config.yaml
dataset: "aerial photos of the United States (SatlasPretrain)"
fused_qkv: false
qk_norm: false
inner_norm: false
residual_init: "none"
beta2: 0.98
eps: 1e-06
alpha: 4
final_lr_fraction: 0.05
warmup_steps: 540
Rows from block 9, named by matrix and row number. Rows with one number belong to one attention dimension. Each number is 128 + 32 x the weight over its row's rms, rounded and kept within 0 to 255. All counts start at 0. Numbers have three digits each. After the name is the row's rms in percent of the matrix's.
# q: attention query (model.blocks.9.attn.q.weight, 256x256), inputs 128-191
# k: attention key (model.blocks.9.attn.k.weight, 256x256), inputs 128-191
q.31 063:135107050124117223127126128123073222129166154151140171170084117088140085090139125114111146166123163077164146072117167134168131081151158132135101160144099071141128070084139137153154105144109109
k.31 107:178160123139125078136041182175183077080105067161133071115131141170048120136193141136127125103118103124100103194170100165087142157133116086128074170112129097104138132091117183168143158126155113
q.32 085:100128085116043070099199103161169113156143107119091190190142188061096120081113154136079146076107110102126107127138172154148123152124120123169135167154121125143078138127108135116149133134120165
k.32 078:127087143112196206163128136144117125140163117112167138114096182167184104146112156101157101177092114144120120140106126122180149141138082226155106070081120120140150146123150122010089096125135049
q.33 122:182129159140170111081074117072099209106102178104156110059101093184139098154119071140173151144183129166141146148080085126156138053206118118091129114140141153115142088127140082160103098113115080
k.33 079:063149147195135104113094154095116104126116148082084131127199166106107155127147153153082174079148088045096132085112157126144176160083170122085152130153211130175134112143069168198123158134117164
q.34 071:112118122196091147109184145125232073142096151142120142093121104134065140105133149072181126144127090138105081116131125144092107164148142184164099107116154156107103160097166117062128170150130134
k.34 067:110183153126111136115082115125106107113189215140141178096145165077143091101092152177136094141073131049116119113141158109169128127126165132140171036074121121084091056169060108108135136091153151
q.35 076:159117155123095130134122168144101089070165105116121075142112170131139107145164101144082076151131113166145075107186132168141114143076068151110118122121141189099150158174116162114136175188135161
k.35 093:160119031034164143132125138121132165129142098164144140150130112129131132101102112163155146115130147132128176097118114121089127081156138150132092143161016093094142118104127178107135073157108119
q.36 076:134119168088143136199118124172064100148151095063131108203124144059161117176096124083062116163087128112082138113101151159161122143077104081088179053149148121165101133183108156118172128155138190
k.36 088:174138087065123094088159152094128160119123089097139132117159032102107096110118079147162083110155101148191123116154094134136083049189111106152121124123090114112102163119131106117172106135089129
q.37 078:111117163215138104088144164104206127092079136149097133082146107171096138127126147104095142126177086129124056125109093103112117129158139177175104169109168118109118153118149136095172155157125131
k.37 092:056134142129155109122130077105132091127119182120135140091137145090151118131108199164129123145116131044105095087108173123159109140116126138104158080110141114122125080181106147164099186071156155
q.38 084:131110118100099187120105136165053186094193118130116112165107120123156099100140118185090117141090159119145157125170153127114151113086101146090128160087071152117173079116092122192119118103143055
k.38 085:128097071084145151144138140151142158150118089209140115159063107156097176130162100108161146138117166185111174182141108159068094124141124116142100185145101130122148145096164159109098071189135113
q.39 106:141145130153155133089123101056147193137090173111135117056114072174145109137128112127199152136183132122142150151080105074155145062219135131107116124139144130103137110082144075132084081104106086
k.39 089:079166194204107104103108155119126094098113162097092121124169147087090133122143148140089137107130092075096108113130152143162161135098142116094185100079236133177126125187071126175110158117109159
q.40 098:095130128190152132089148099059189182136073148110131121059139085174123133152117176089187184130174135120144150140067095044112123100195156162114119147139140086116114102084125089118130096090122065
k.40 093:106150202206086104124109133134143083113137197117107120126142153100134116137132154105086117109130121103116098130132141129169132180111112130103152097083205142133119100175101086173128179091148168
q.41 083:109111148105123134164107174162108087103170069152118100192123163102112160120127139130065108129090147109115099115154130144102149201024130131130116123100113113113131129195093163164163144133144169
k.41 086:141089044099153163168159095157120155178144098150149143138107103170152119127102118098189122156135179151169143121135116110097129120146124166154086153137006113098139140090188139103144105133136085
q.42 073:102141063102108143117152099139171134189119161156164193110151107107108159095127146111203154133091160119111206141125149102101115135160158129135129130148108111136148102046142093101126086082118113
k.42 098:123141201199080108139105175163102091122125147105123122112114136146110143129164128094107124139114113158103074179152155147122151188107134123113158120079224169165122152135118095131123132134128119
q.43 084:118161114172127065084138112082212134142064147148100132052175103215098134109141138139159140062174106117143088143101106116109173083210132124166098168110180100105112119145112127126121155095127108
k.43 089:080120202153165172144121082093147098109127183133092145120164179114167130156104192146115136107102123059148115102089140103205145136097140184117118075101166138106113099151103123119106139071173153
q.44 142:121134137166163125093134105065132193130076159100142141057138087178150128142096113116190161134186145135137158154060111079140151062207138125102132124140160111121125096087143074139113078086099073
k.44 104:065134183215095093102130138121127085131105168088110112113163151095101136128127161125089130091137095063134093105109155136178165177099137114102180102106219149163110128170084115167129163103105151
q.45 091:116141177147179123151054108041131130115095148119146118079148077227168153142102131134154119102163138142104140151081095042127139071179121133102157091130167070103110150124132101107096117170100135
k.45 086:112187159173100100093157114095155086099119141074094124100169130081123078120149138139102112105129101057146119091127124134186160127124126098113168085107171120166110126168101120183125182088096170
q.46 086:113122110098101160170151101198092117178170101117129160227114103022120127145112150112111123159051121086095164115141182165172070178085131087146175075144114141149119145111117150101155117142145177
k.46 084:197129105069095097106147162143144131115132104133160104134084060142119082119159056115135072179124140198145112171160101147109068065193106095140141125100128130137130169120133084078132098174099106
q.47 077:100110151144119162177151148172155056176105116115110138172122103074111154138094201063168118157093131092077120108096166118126124186086170127150138112117144101150099139134133132088189155140134157
k.47 094:166149153162087063089193101122141135122130121130133120109104068085128050135129081131097078158112107133179076129155123124195046079162112089142171097119107146103084129156153082150156141093119161
q.48 087:163157184105176114119097169099072131071126138118126047095127119162144096150146089133102115126160106175142085122139106142156113098145074141072144098141155179113151138173111151155087143182112139
k.48 089:121146076087152119099103122097127129115150130146108139157181129090134119097133129179078143083152112076093167040089139123126171080145156139097128107163072081114137110120074193153133121149122173
q.49 084:130119104117095218159080114150079145125196121156159116170069087118155132123145133153175107177056165088125189125160139092081093137091142142106131089084070116111146135098138103151090091117129098
k.49 088:164144116139078114136115166174098121127152121180136109144068087166087118118185065076142105186106168195095137186201119153041104113139137095162139163079130133140164148120161118141128125171111123
q.50 090:128081174090145123210106140161097040113161079146141103166142154093151137140112140147059094094101117158113098115145131149115132173025107111112138097129128123149122168201109183105185174142131187
k.50 095:172121077083143139118182086123141167141136088143130136112132119129156061130130083135158117140128145155193149098130073110138095104161124147147108142199000124092103118102186131125157124115123130
q.51 104:134117121185093129096148099089161204136095176092129132073095087143137111138112110090234151175159143120135161143072130086144098094208164161128112126129142129107126117069170063125112088112118085
k.51 104:089153200219081077102118144142121080131117173115127117109127136095093127123137130109079135121118112098100099123138152144162146176106140084106186121104239156158132122173082124170136173124111161
q.52 087:142155118067110112150114167166103092124171092161120119178137183104111121086144138169049100075097141109111093118180136161105175152061098122134124164120110123122130125182084180168123162127136159
k.52 096:148083080060183191161138089140136170129124088161132132132104126158165144153105130144177143140131151164155154142115116125098112100133114177152062137145044123111139132095174149082108079141144092
q.53 090:160136120053175143173086110139007143121181116110160131173104148108170111143137088155087115136098168122129175118156143149140134115089089064066150100139091126165153108133122145196120110117122141
k.53 096:183129090106115120125123164135126170136125053132118117166131097176124136136161062095108148131176131220129155150150101138068124087137130108130097201158110121141144175077167127129147107170119125
q.54 105:140135110149138152101125104088112211115127179106138118098095078159153104137122102117209155173134155120142186135087111065123136082190165145093129113105107122105130103069153064168089064094110057
k.54 095:079165192199079082108115170133118084134097164132119111101113110111067172132168130110094141127105138094087100156170141167142140148105147055129190135084251151149148148157087107168118156150110148
q.55 118:117118140128136151140108175145167055112146070196121128164147177158100170090154173158078107075114108134125071122157114110084160175075132169155101169075128096112116147162100161113146171151130145
k.55 097:126105073077179201191133060146135138147146113151143157116113166163186130144111168137199129154108171122156150126110123100095141125112119183149080112137014112109133099112175157100123120095156092
q.56 099:140120097085114160138163116198061144146178121110142129201092126033135109150128094136113119197077127092134156111159156178147086170089136096117140093121080164155159106132133154166124125115140148
k.56 096:196113110086099141142103158144104164132148095148155122164102099184112144151147070111106118156137165206103143170167105125063108075155136119151098185117113116100144169080152129101154097179136104
q.57 100:121151094151145110044169114082159232123098163121121097056104090148122097126140091131167167152173119102169137141114105116126147079216146144127087142108133138081184081106119101175096095080142068
k.57 084:072116147145158189151069144132137093111124184153128111165128151129107206147115185149109128121111152084090142120119149133123160146098143155125116137064219113117150128155071139121080121145167134
q.58 066:145121154094146151209077112144105030144140127132144130136135105097145156163109183091160111145082146148088148116137149136124089147089134066123174075167137135173130167138165136078149139152119185
k.58 082:183159117151096037074158148114141147111116103114128105131126060091116066082143062112126106127130099156198123123146117142127091089161113077108163118155092146140077156125130068153167136110104157
q.59 079:096163068143061068056195110149192166179103127168102188153129126089059105083125164141119123082130124079126118138125141133094167122138151113188105192121137127126119077101077131155130132047140126
k.59 086:126054178126179194173122072149136140134151142157126121133097188149200120182101174112129121178086148161133100174108142120162122153090115201125096094070142174117139127134155108084071077087180067
q.60 068:141088118085070154133128139230066116145194083130094129232155151045142127086101151164055116119059122107120128120153176144144132149067119107142173150102097154142107130140075159126147135125120115
k.60 081:141110087066174152113184137135160152145119076156136116105085098140120129146139110139169131141095135169151141159116103176128063069160079145156124137144076126112114142123164144053092084163109096
q.61 109:157095123092121143170100112192066075116181090143130140198108146095137121126133096165077079133073126158125141098187171177135088151066093094128132105108102161174151164157121180089129173165152162
k.61 101:173143073048149140146147130140133177120137072153143126138101090157119115123148076147163120162123136172119153138154087142079094054186116118170109147144044104106127153095171139090132081170117110
q.62 087:166139148074141138165089126130028119119167135090146122137108136095151100158134070125140099169118150144118142122160169196180103136098086075057165080163114172170137113164157129162104132132125136
k.62 088:218141072108093094098119163125108178112157096134133117165144113128119100086150040125101145104181098191120184124132117124073136090167141103102106168176069126137120149076128139131176099167080160
q.63 089:123089190144103097190095146091126043116110142120108137108149150142152157148102139092140068118138129168097079111137153142165107133107081114134162078168188151122114166187164137044153188198116203
k.63 090:152163099099119112081168120124127134099142125067127146129180159052162038076107110147088112092133100066142168061107115114170143119184114127131154071192041092136093074144097135132156135093080164
q.64 074:102170112104194181145170093081126109087171095136139092117120185145180079120143160149128136116110160108132120112177125099098156129138154094133091141074095072103114139184095139135133136062106032
k.64 098:110127168136163080099120080188078129094158153090135119146145122092111157116101122155070170119176163128130118084151125144098121060137147112132108101101190103194164117103089151130115160105127109
q.65 116:144120097112121142128094215137142098097143110172105081171203133143115142049162132150123133100095088171123167111126113078106185167128150206128138143141122121131123115091118124112135090113143128
k.65 101:107120104165118146130068136162156194191153173123141124091155101131100130143076125129152142148123116060129106121150071135116112042117114116147099105115058099151159146091137145098171114156190083
q.66 199:142143146159085126067157087095120235136117174059120133081084121138144091152121126100192156160186159097128128154083144129162131063179104114086104130115123123107140075109119072184135100083086075
k.66 111:150099125149143123162113213106110059096080121137116102117128091139102108127169118104184086126080141159141109137113162119109161210116108116130150107117127113099085159149165149148143154151066139
q.67 082:124081141123142128144099112159074101097123087110164173153127087122167158138066095157119133132162126169092179116070158127121090132133086097069126102148138135186123137141113169071180126157131163
k.67 083:137118127138130138102118157150135171134084137122138123136136124105100142111122143138160138080101073149162130166054109142175145115164106196126167158170073163150110164169157076061095113069150131
q.68 070:124169175129122156127166049099146144161150142110155126115077141100155146196114183131162147165135154097150079130128100105124092122092081092092093150103115084092155107162091121153125150106113111
k.68 075:110154115139145167156206069157097117064092128120146100168093125113133142130159112187103146128185170176122122102083147134083121177146157114139139133095144143129124127158125149135097156110019116
q.69 147:147168144100146083135147053097081187147122151053171161075087085104186109184088097118138142123201191130136148138090133148146112050157081043086129090152132129168128128128140097163116108102076109
k.69 111:179100162107156149143148177087117094093065075134139118146110113153128099103162122108163095094110124203139130189090158114132151216154123168118160126148126123110082153160151108118096127108084159
q.70 113:120133171163076137113186102137174139140130102116122116116063162094102123160130183091155135190150145086130065126126123131142093153081121135121103150080126113085139116167103132142160168111135092
k.70 105:108131121129138115144194126112112082082104109113098129161134154104158151133136113127128145131185151124154107088104197106093181167130133097131146115127194117157086116158130143154122169131031134
q.71 077:091106160133166067167092145148116071104080163108112162125146057140111180129081088110119074116126135161132098123117137179140110120133136055171183131192179190160109145177145151119170189153175197
k.71 091:130165164147097090068164124179119168133176153129136148125177129080090164115149138153111145133083094135107111164159142186164113082104120136146110211093136230121092130162144071097106104077163109
q.72 141:122156118098180141162122092081080115118130114140174137076158155198185116138127160166091126070141147148161120117140093029098194107122129098127133121099120073138122126155110150176081126108118043
k.72 087:140142199167100079123170109129148131068162127084109108157108171081117133104104123114133173132207152107147097130139145152070148074136136144128095123078188140148114138174093090105100134084084111
q.73 079:140157114152121148076147084070127218128166182099147124097100139104156110154155126109164164153175163101124176120115164099121099056169111143069079138086103128071174098133070086119127120085078070
k.73 087:086151126098156130134126073152104095134148132103126141134115070104124165127136136166090166170116204117079127057155133158132084139117160083124158134131134097150176119118117180142069174123150116
q.74 145:108118104159103146131139144153172069117165107182083110191134176108068164095179150117144116140039077099141095118183141165146104205108180174201113162078115140102110150158126143090132178155175158
k.74 112:089155117144137099113126044158116144150167154108114141139147143100142159149105135146058177139161153087095143065154106139123092073116161097140106125121147127165171102093105150143145150135155108
q.75 087:100125154104163113186098188155129019098100052159071118118145099172123118140120134186111081147111086174123076135151058124140122150051128117188176129148159126160122171159130143122134157132167181
k.75 103:142116137119132087108124144104160149079145157155139119175138200116133179108121120137114124106173066122204127160084145107123165110131099115133085153111159134128083116152096105101171085102086132
q.76 091:151166155119124135087117081100109207133115188111129137096114128157134092137125148155201119131129159106165099143116143111170157050146152096162116122108132128106132043148097102192096146058106076
k.76 086:109134173187149059095100157179121124084134176143103112135149090058094137141104123120096173144124142128133113094158144167097081141118117094154093149074169149165117138135134154142144149123112109
q.77 172:112122110119137112156097167155157036113129117200104135173171159139087173097157142142103092115049075142139096108206138158128134174099174164207145141116139152120118167164131178088107186181182184
k.77 119:086159125141117097086130054157139153168188159107126156130155166094142157133100135140067178163162138081097132086169114142133093050111142093134098148127159149150160094115100127125148120118170116
q.78 122:119116106108168089132095176153128089107118145151127149179199090114106157079119059121102077094075093147125155115169162181126110148166162148187159108173153177176114174146150147089121148180164201
k.78 104:111170124116109144099120077165144165208169150124158160099158131124132130132133146130091138159098137096083135116170087154188077070123145120140116164145094152121184108098130140106117111117215102
q.79 134:152155143118119146111155080109085219141135141064153141056090100119169091163103134138130159128200167118116141147084107090121132064145093105052124114122104100135137112114128096199103078081068052
k.79 113:164086144126137144181132155073109072065074087140118111161078119140129110126154127112155126112131121178167128151085170104108139229161113152124151097126149095114092148156127136136103147147052149
q.80 083:093149202135104101160123116109129106172085141089113150039123119136145126200103152136132107136150159113169063156130115144173097116074101109134151130137163126109153110171132147138132170120110106
k.80 098:156128160118122091120164186130124100052116119149104102168156154124134117109152111115166116118138141169132131165111175137130194147125103119135120146092185141102051121164126097144141110125063168
q.81 137:160116118149102155071134083097085232125134177100142141104106099134163086119117098134151161125187157109137178141065155093140141060214099131053097125131120130103149093096112071144125081091062055
k.81 100:148117090133123162160071185119145097150074111151139123086104073169095081137141133110177104143055142125088107137127106133135098175137116145143168111146068081099139174111171155121099159134135128
q.82 093:119083157109169116211124183163132022131085075143120131080147120178145127154139151144062069128118133178164078146173081112128122172054118129169160110158171134139137190149149191098129173154130150
k.82 105:134142185115093091123159155095132129079159138139097103182142214115135138075146131131171123120170104132158127146119165118129189102122110099142114153106191130113072102158106092135142096106065127
q.83 072:129216136154125072111120142077132124163102198099070106100130127148113134136128112151164165040154098102095102116095078130171216096173110121118109176173152151177147100135095088215121122076073129
k.83 076:167110121168171140141125146193137162132132122176190113086103095115091105149130083139165099161088159131119104168170123117127061142108056083163103122104068128093112139116177135107131116128147126
q.84 092:137124110119139168123096166129150086104143111198105105184152163147093161096170170147125097125054090132155103109148129109103189170123192188179129139071129134065114120155109169164090157116164146
k.84 116:059161151166110079098137078186144149144173180104116133123156139067124172144098133142095174151158157079121108071154115151117113058107143096149084141112157149165162115113112130122151146116136091
q.85 067:135163158156068064085095121121155118176072194081091138087091135138086109123114115108130142109164145137127090164109093166173172100142105108151163158182145183127127102104171081170123101151092178
k.85 097:165107130112135150159116204106138109129097103167129108111101128172125082127173104104175052129086120167139140195122159114155132206114090120138140129123121126077067130138168109137154106150097159
q.86 130:136124103116101109111085210164155076116140118177076118209185160101091153055162132118115120119062090137120145127146154153119126188133170191180130138138139162111110140089142146094128131170157200
k.86 103:109146109132125144119086110136152174204160172120134141062152122148142133137080141130110122151117133076091143107183076135142109049102139114131109135143084118139180116088132131123166106146223123
q.87 142:112121116132128160157112178142164044105164091191124108187163160100101196106151174132102125134070099139133120095164142116088124193075165188158113143085121133116122154144101164080130150157170176
k.87 126:086167125142129103086142050199112164153176164078128154128163129065146170131102137138070182131153159096118125072136100170141103057138158132139111137130133152189164119105125113101118143090155098
q.88 097:110093082137148146089114165158161137114142130132140116186154113079085156070146100102117147096113088131089183112113155139096120174165134149123141101164115130190116135095135116099146102182134170
k.88 102:116133074153098179122127096145112156211127124113162152084122097151105126131146143131145118144095132079105110102135074120145108095137162147133151113161041125137174135109150131099104131119189086
q.89 118:151136131150072128060138136091098226116135177085102108107118124156161102120124103126177170140191150096103160129074153079135171071198117164063083149123127123085168067088101084180122084077066077
k.89 094:144106089144132136148067218170125105128113133142142107068131071143087092138134113113164124134077161134121072118151113140122133157137101112141154082147074068120133175108174169103124165154126106
q.90 180:101135123137125139134128178151193041123144117194092098175165160102078176086150159103101120112053082127132098107167134152115135215085171176172139149123143133112116152143133147079138149192165196
k.90 119:101168112125129120081146069189123174204183156085143164088163129096141155140094122139079140145134158084099132116162084171134118050102150123126098141134104176160174113105122105110152112112192106
q.91 159:125153109086158116195104167153141033123137079201121128183173132113104155106142138157089104092054081138121131114166107149117137185097160145174149140116130121139099176154123170123118152132175185
k.91 100:110138130121144136113133053140166193154144163134150133132149175119182144168076131139087152129189101090146157108131091119139100060127138116139077135133140137157173100104091139124168110143168137
q.92 089:133129086118147093082100152116106176127121151113144130122171075123132119089122068116135149088143100143111189145120126127113147089185105149099140115199129159178129140061162086141100054144115146
k.92 099:143104090099123198146103150083155135190108110180144132080083098201125100136159119096148072123076115123108137157146102088143088178124113133114147116154050094056157134110149131138127109168178142
q.93 101:149131110149048127051119177128179159123152177137052100162149133107078136075158112101172152143118088107101155134102164158149134146169145210119106168118124165083124095079121070126138097126123147
k.93 097:107119063151148150143078145167146130194117147151147147061144088165112098169122120127128092133068132073106127120141086123152091128110111119153133113156062085108153134092161157150174136170190141
q.94 061:116125098142116174144170156175107074069163092140152114193124123082090155116172144128141105175096152163124131087160158143070101178125193168132126113070125145121127142134075166083136148130136219
k.94 115:090153149144131089093129064192102156163172155067116144142168117081111168114100141155086207129146147115116107072131104165135084071149157135120128141132114130173178126103106134100102163093142102
q.95 174:123123098143087144126131153167184072124157117182101118203124179115064168099169157120143106143052087096130103110174140163127115192106171179191112147081114147086129145148126147075145168173175157
k.95 111:078160112132136113110124054177113143160163158096116144123149128104133160149117135151072182141142151093099131061153103150131091067118159092148113129125138123173181111089118155137151147127166094
q.96 085:153174151141077107173157134140166043176098156194094126129125139085100129129111105109133111109090105146148119116144103193176112166147099138197132151179154208103140190104189118092140135184125188
k.96 087:128145208163098174117181162111167112144109160050091074134163120123113141133135123152117120119088113129101115121090121144149167172071102160050119132136178178130097190149111146153090125145063073
q.97 063:160144168172124129094169185103154111102098125186098160075107176138112137131101130116115195109145043137103104109091176115168113161170151140126093161150143134127180126140155130095175097171118080
k.97 107:132131162196103182117138159124161147120104174068145105084175112138120147150133103165082129146106171128130098121092131093164126186057147142067119119137168135153100188096146161108054133181090067
q.98 088:087116104161090119140124182160151072163163152163080114179144159080073136044156199065136148145068142114123111103163131150116163206056121158150183133119101164122087117074167119136139137115147178
k.98 093:158132099132104100047149149148162131117145138164138171124088148092109067085113119093170103074144101108150108121168137138092163121140127120144117137155118107092125076142086083140163129063159107
q.99 076:099177172086138134119161149108150146094067128153107134108206184119147147088107136173138153106174099140093163159081121120145162114157116185137137199118171126116120106122087148132152106113095139
k.99 079:110137202144120155162115153106088101155103124077100081142144097108094168165076175113115116151099073110108154128098124140141148131112132142105125097080147125171137157145098149143134141147076098
q.100 122:100084118163113095147122178156133018126184119167102125129141137105088158106166194100087140110099091168135079086204145113113092206060114135145156096154102171149138166118131181068117176139154150
k.100 091:168112059149109119057131123143130114143170100222130206124130127165115092044129106086173158088181157151102096107147155108060140114173161124156094163158086091076144079138145098077141141064136138
q.101 090:126088104145130094120121116153137121140139103141168157127068063129095153176144150105101107144120122100123079101142157147146042127083149063130154096156098098167149132162116165120143185158166139
k.101 088:127146086100165093122117139132151140072147129188160193107104108146168108079171102161121154090173192130133118131149143073104084092152170053177129142144106107122147120089160159078100112138194155
q.102 074:162105112099156204169108082143138175130141070076193083184111099110147146161143128177146072146129146111146148162115076126069131109077136142114094078070126083125096099184070123102107135084138113
k.102 090:090121063083131077160083107136097143128145117167142145135106118103137107101165151118146110121126139100138184129150119145124100109201136121189170119145088134130155072102116131133165125109185206
q.103 076:128107064124217162121069153102086153106160117141184114108124087182133166115155156127092127095163158093131109115112134066084161078093120054034132098094119065142111062131089130150132131091128078
k.103 088:128136076086188105117080140124128171114126114181166178124080062128147100089147108120155154131132187094110149116172124112067085098146162073172149143141071095085171061093150156090129123117229173
q.104 123:114150131108168122183105174138129030117170112180116104164150133099095183115141180130094103090107108143135069091180106130088155164070099136120140125105138153120110145170106158090126169136155163
k.104 093:155144046115120123092129109125094120166163106200137196146087094155127104050136113079160168131125164125085155093151160128039118112178165104160123139151068104099170077124133133091166148082155191
q.105 104:131092095158122087069127067127106194118130170105156193076086093154131083126133076113120157131145166139151155123127179117167073107160149059142134090179094124180161107086154121159128126133136129
k.105 097:127093178097145103115118141118132142063098115155132123116105222099122112133115116139143134101140086144141079166189112145162081100093141092120123188148149146103143142146144085122116111134160083
q.106 098:131118167157078093114181158176154108154089142115052139129172137095101124112079107088154151167102099133148140155123153190154115175166117170181126151141143189147091170079200106122161085152107138
k.106 090:139125203170089155129167142118130112143113134059120062117191155138127163182087142120105111139119106150152091138079122149174186157078082182091096124091173162157076187145123111154107131152070075
q.107 092:120155131115153180171158154112123125128144103154133106136134183104135092071120142143129154101110137145124174132109096066070215168143136176112092161088131131132123136085113096120141050115086107
k.107 087:118122164192089142139172139164121131166095139081167067091153168134095102141122138099106093180049080106192123130106121139182118205122103167087138098151166151151101131169099124178144146125076107
q.108 141:110126136131123157177106179147157030144168111186113096179128153097093180122165189118112112125102106124130081102170102108114137193049124183147122128092122150080130134149118167085117186137164171
k.108 093:123129030119106116079125127161117125149170122198126196139095085133115091042154118105173137090152167103124145110153149107064149124182157110176134144161082103096143060112109105093151132069168180
q.109 100:122114133140142156097140154113152104111133113164120131124171191145150162100125165100121183131114087125085128115093162087116177174140154162120100189090114077126128139087157130104170076144120102
k.109 087:133125205184148153150130184135169134133094127076146090091142092119096155166106098121135093159126153110130081117117124092153127173059110154083131117121165104159110164117126154156089143142108073
q.110 092:113123120139109136107172116100138157151122151115107129081108152147138076111143115097171190144109145116114155115116182113161144151161154090124142140159089106156135129060186131181174096128083100
k.110 097:161130187177108122118154132125164126105095119089126060146153185138134125175104139130112094142136082165154078148099114166152166104063105164070094122097172130123088142170125146197117125149090057
q.111 090:138131117114101093161149101153117125156134147070113131138160119070161093106114077089163093156094170170134196136141125178127124118168095132151153102163115180164105160055189112107145099119080164
k.111 122:155125173114114104124166105112118083148123076098090074164136187113104163155098151086155102140126048161113128143128114194131162128129087158110107140107141166137118148198120100193188139105085113
q.112 106:097127099127210138171078135105076068113149107191174145079143078209167152141147129160057112054133117133140118096154124059101183124098117077096113120128127100165147143156099176137119154123163101
k.112 104:105131102142158138112133142139155170122146144158188170105119092124124064079146109145096149127103191099135136121190132090109073142141141088145131129178097107074123094079142154085093133129170147
q.113 129:120129119130128149205125165162164032159156107184112110184142133055085148103140169106106102118069112131156108103169100141089149202060118161153120120110116168125108181120151152080130142154148177
k.113 084:107152037143084120079152135156153120169155131161125182129115136123120090049144138082173113089116124124141123115146131140090179170201127143138120154175090168088128064113093104132160114075161144
q.114 090:128147113138104205120159113092161175137135113105129072183126201096128140059149176133205137139110161127130159157086104114090181168124145212120122147064116108076090094101127081130112086071074096
k.114 102:123125153113123110124107121143121120139113121113116090140104160071110122148107149097165068134111051088171160141124122170152172144140107159122138101118143121161126086173063103206192155093108121
q.115 082:150123098111138167114154136166179198137099100147171168139147126110130129087098059119140143122118117098148184150039166111096152164158192166133058154131135062160110140068162109129150068170125118
k.115 097:081127206154137136171131180130172147137064141057167087093144145104120153189118121134089092158081118102170111137118111127208122193089123150077155116128170184167132145117129153161092110175160077
q.116 084:137093076143104168158158122142151105169148136065125116145115132100138083074174138113159155144072161129157151114154125143099141179123133150149129088155084134166092141018202125150110133103067135
k.116 107:134130139136120076110139131124166114136114100148110099157118213126128118122133125099164091097150071137158113161138113177132198098109098165123119158129131165103103085170111102188169133091140090
q.117 130:140100125137114098105146060115105213126104145067151169094088092137164072143090055116138134152152168145145202139091162137153080084204139089135121106164124125170137118095141106146134090126113114
k.117 081:113110220136131115171151135117131118114085115076121058113149203105115170214109146147098115146114090152145106168131103164199110132074094125097126146109171191153118182163145107173113104173108072
q.118 106:142104113160072121117167105168178168159116143090118163155119141077119086090114083075152135189100146120140190144109173160153086162156170156185107135139111141135105136040191115116158102144137167
k.118 098:111104185149101110128158158126163124110082141077133087094143204098125147187098135135119080106121065131186086163129108154208151171100094158096128148121179185136091152158106091175118097129131062
q.119 127:114087141148118114182117155181135029147145135153104141150127083078075150142131137113096085135100102163169088105203119175115077185081109114168136095141127224146127190138143171070118193168159195
k.119 098:138132016123087128060159120152111108154181129203114185148115137149121088038155123099166146072135160152109134128160142134073155127180143115172101175167080145062124096120136091088157137079128163
q.120 126:157123112133115157101140061093101247122105139064177138117088102134158096155106065145162132151162167114139189153068132101125120072196147118107104111147125091135128101099121086169120086095097081
k.120 090:074129206101151103184147134119139139100061144072137046114122190092137153207144139164105081147090096120179129173138086151213104143090106142101152131114172188159128163146133135192118100177138093
q.121 140:123129145138143139167090171147145020123159113177116103174147127117113175131140183145083100120108095135140069108186098127110134167052108139151133113093138160101123151172100171079099185147159168
k.121 097:133129022121117129107119110145104131163177104194118200145098082140123114047146112095161156104149169117090150099148149104049139107188150112178125145153074102102140069099124111081165150086141198
q.122 112:138138107144141123093121079088093245102086144105162172092115117170159090144099054140131134126169158111122175146065154112152147054210159086126122147146139071155148082123119097190132101116118081
k.122 097:085132210146164142165137158113163152092074162067147065099127122095132146202135120182078109158095140130153129155122105105205083144074125103100137124117169141161134173125146161144067100187135084
q.123 087:117152143116195132133054154110064118074139125142151097111172096156152180145102139144085114085172119124107116134125083076099156077122085104078117129113158108128144111187057125104128117129176116
k.123 088:100123103101178140170114101132054118152156102140159174124112093145116140111127123102125177168075172117083169103153144106073034140179163087164150102131097108113175115110140130053144146150139200
q.124 072:098165184104122117158151174153126052109129136151066110164186192064117149120127160156134120111093063164116104118149106190140168162118082166176158144109157193105129154163120139102116141138137182
k.124 085:167135099148058152087135131121086089173162131097093144125146086147119127103113152111126173124108096119083152070073164142100175155142142153118142075135135094136138144126088124119152157097058146
q.125 100:136156120095168187118081118104090205103138119092150092129129115149180125132149156191152110161165153120123122148102096100108175035130102110054121136056127094089121049171052120157113128068102083
k.125 089:130138048069169105143072091139081149126150104175125166142102096123126123092133143112160137145147133099111194123155127133078129074205144088182144111116069085131177065101115136125175121106170192
q.126 088:114101124117157086106111107128108167092132128100162187086110071126165102153072081099081160110153145131111156111115177106146080100163128058111115090195122091223155144076133140133151080178141137
k.126 087:130093208141137121169135116126116107123092088105150105074149182135110164188124101133099138206110124155125066152179118141147051138072121085109106151124155161121150193170195121142100125157111096
q.127 090:136114144136172141148088177126094036123150118198119119115136127177120180163148198127065136122144071141122042091169131107122128135072090093079148129096134141113144138181116181091123176140165090
k.127 104:140149056145134156091116127134151150136169149161146178115135047180146104065182089156121160115136223146108120107129145065081131126132160112141121125160083080088134113068149171066088136135129152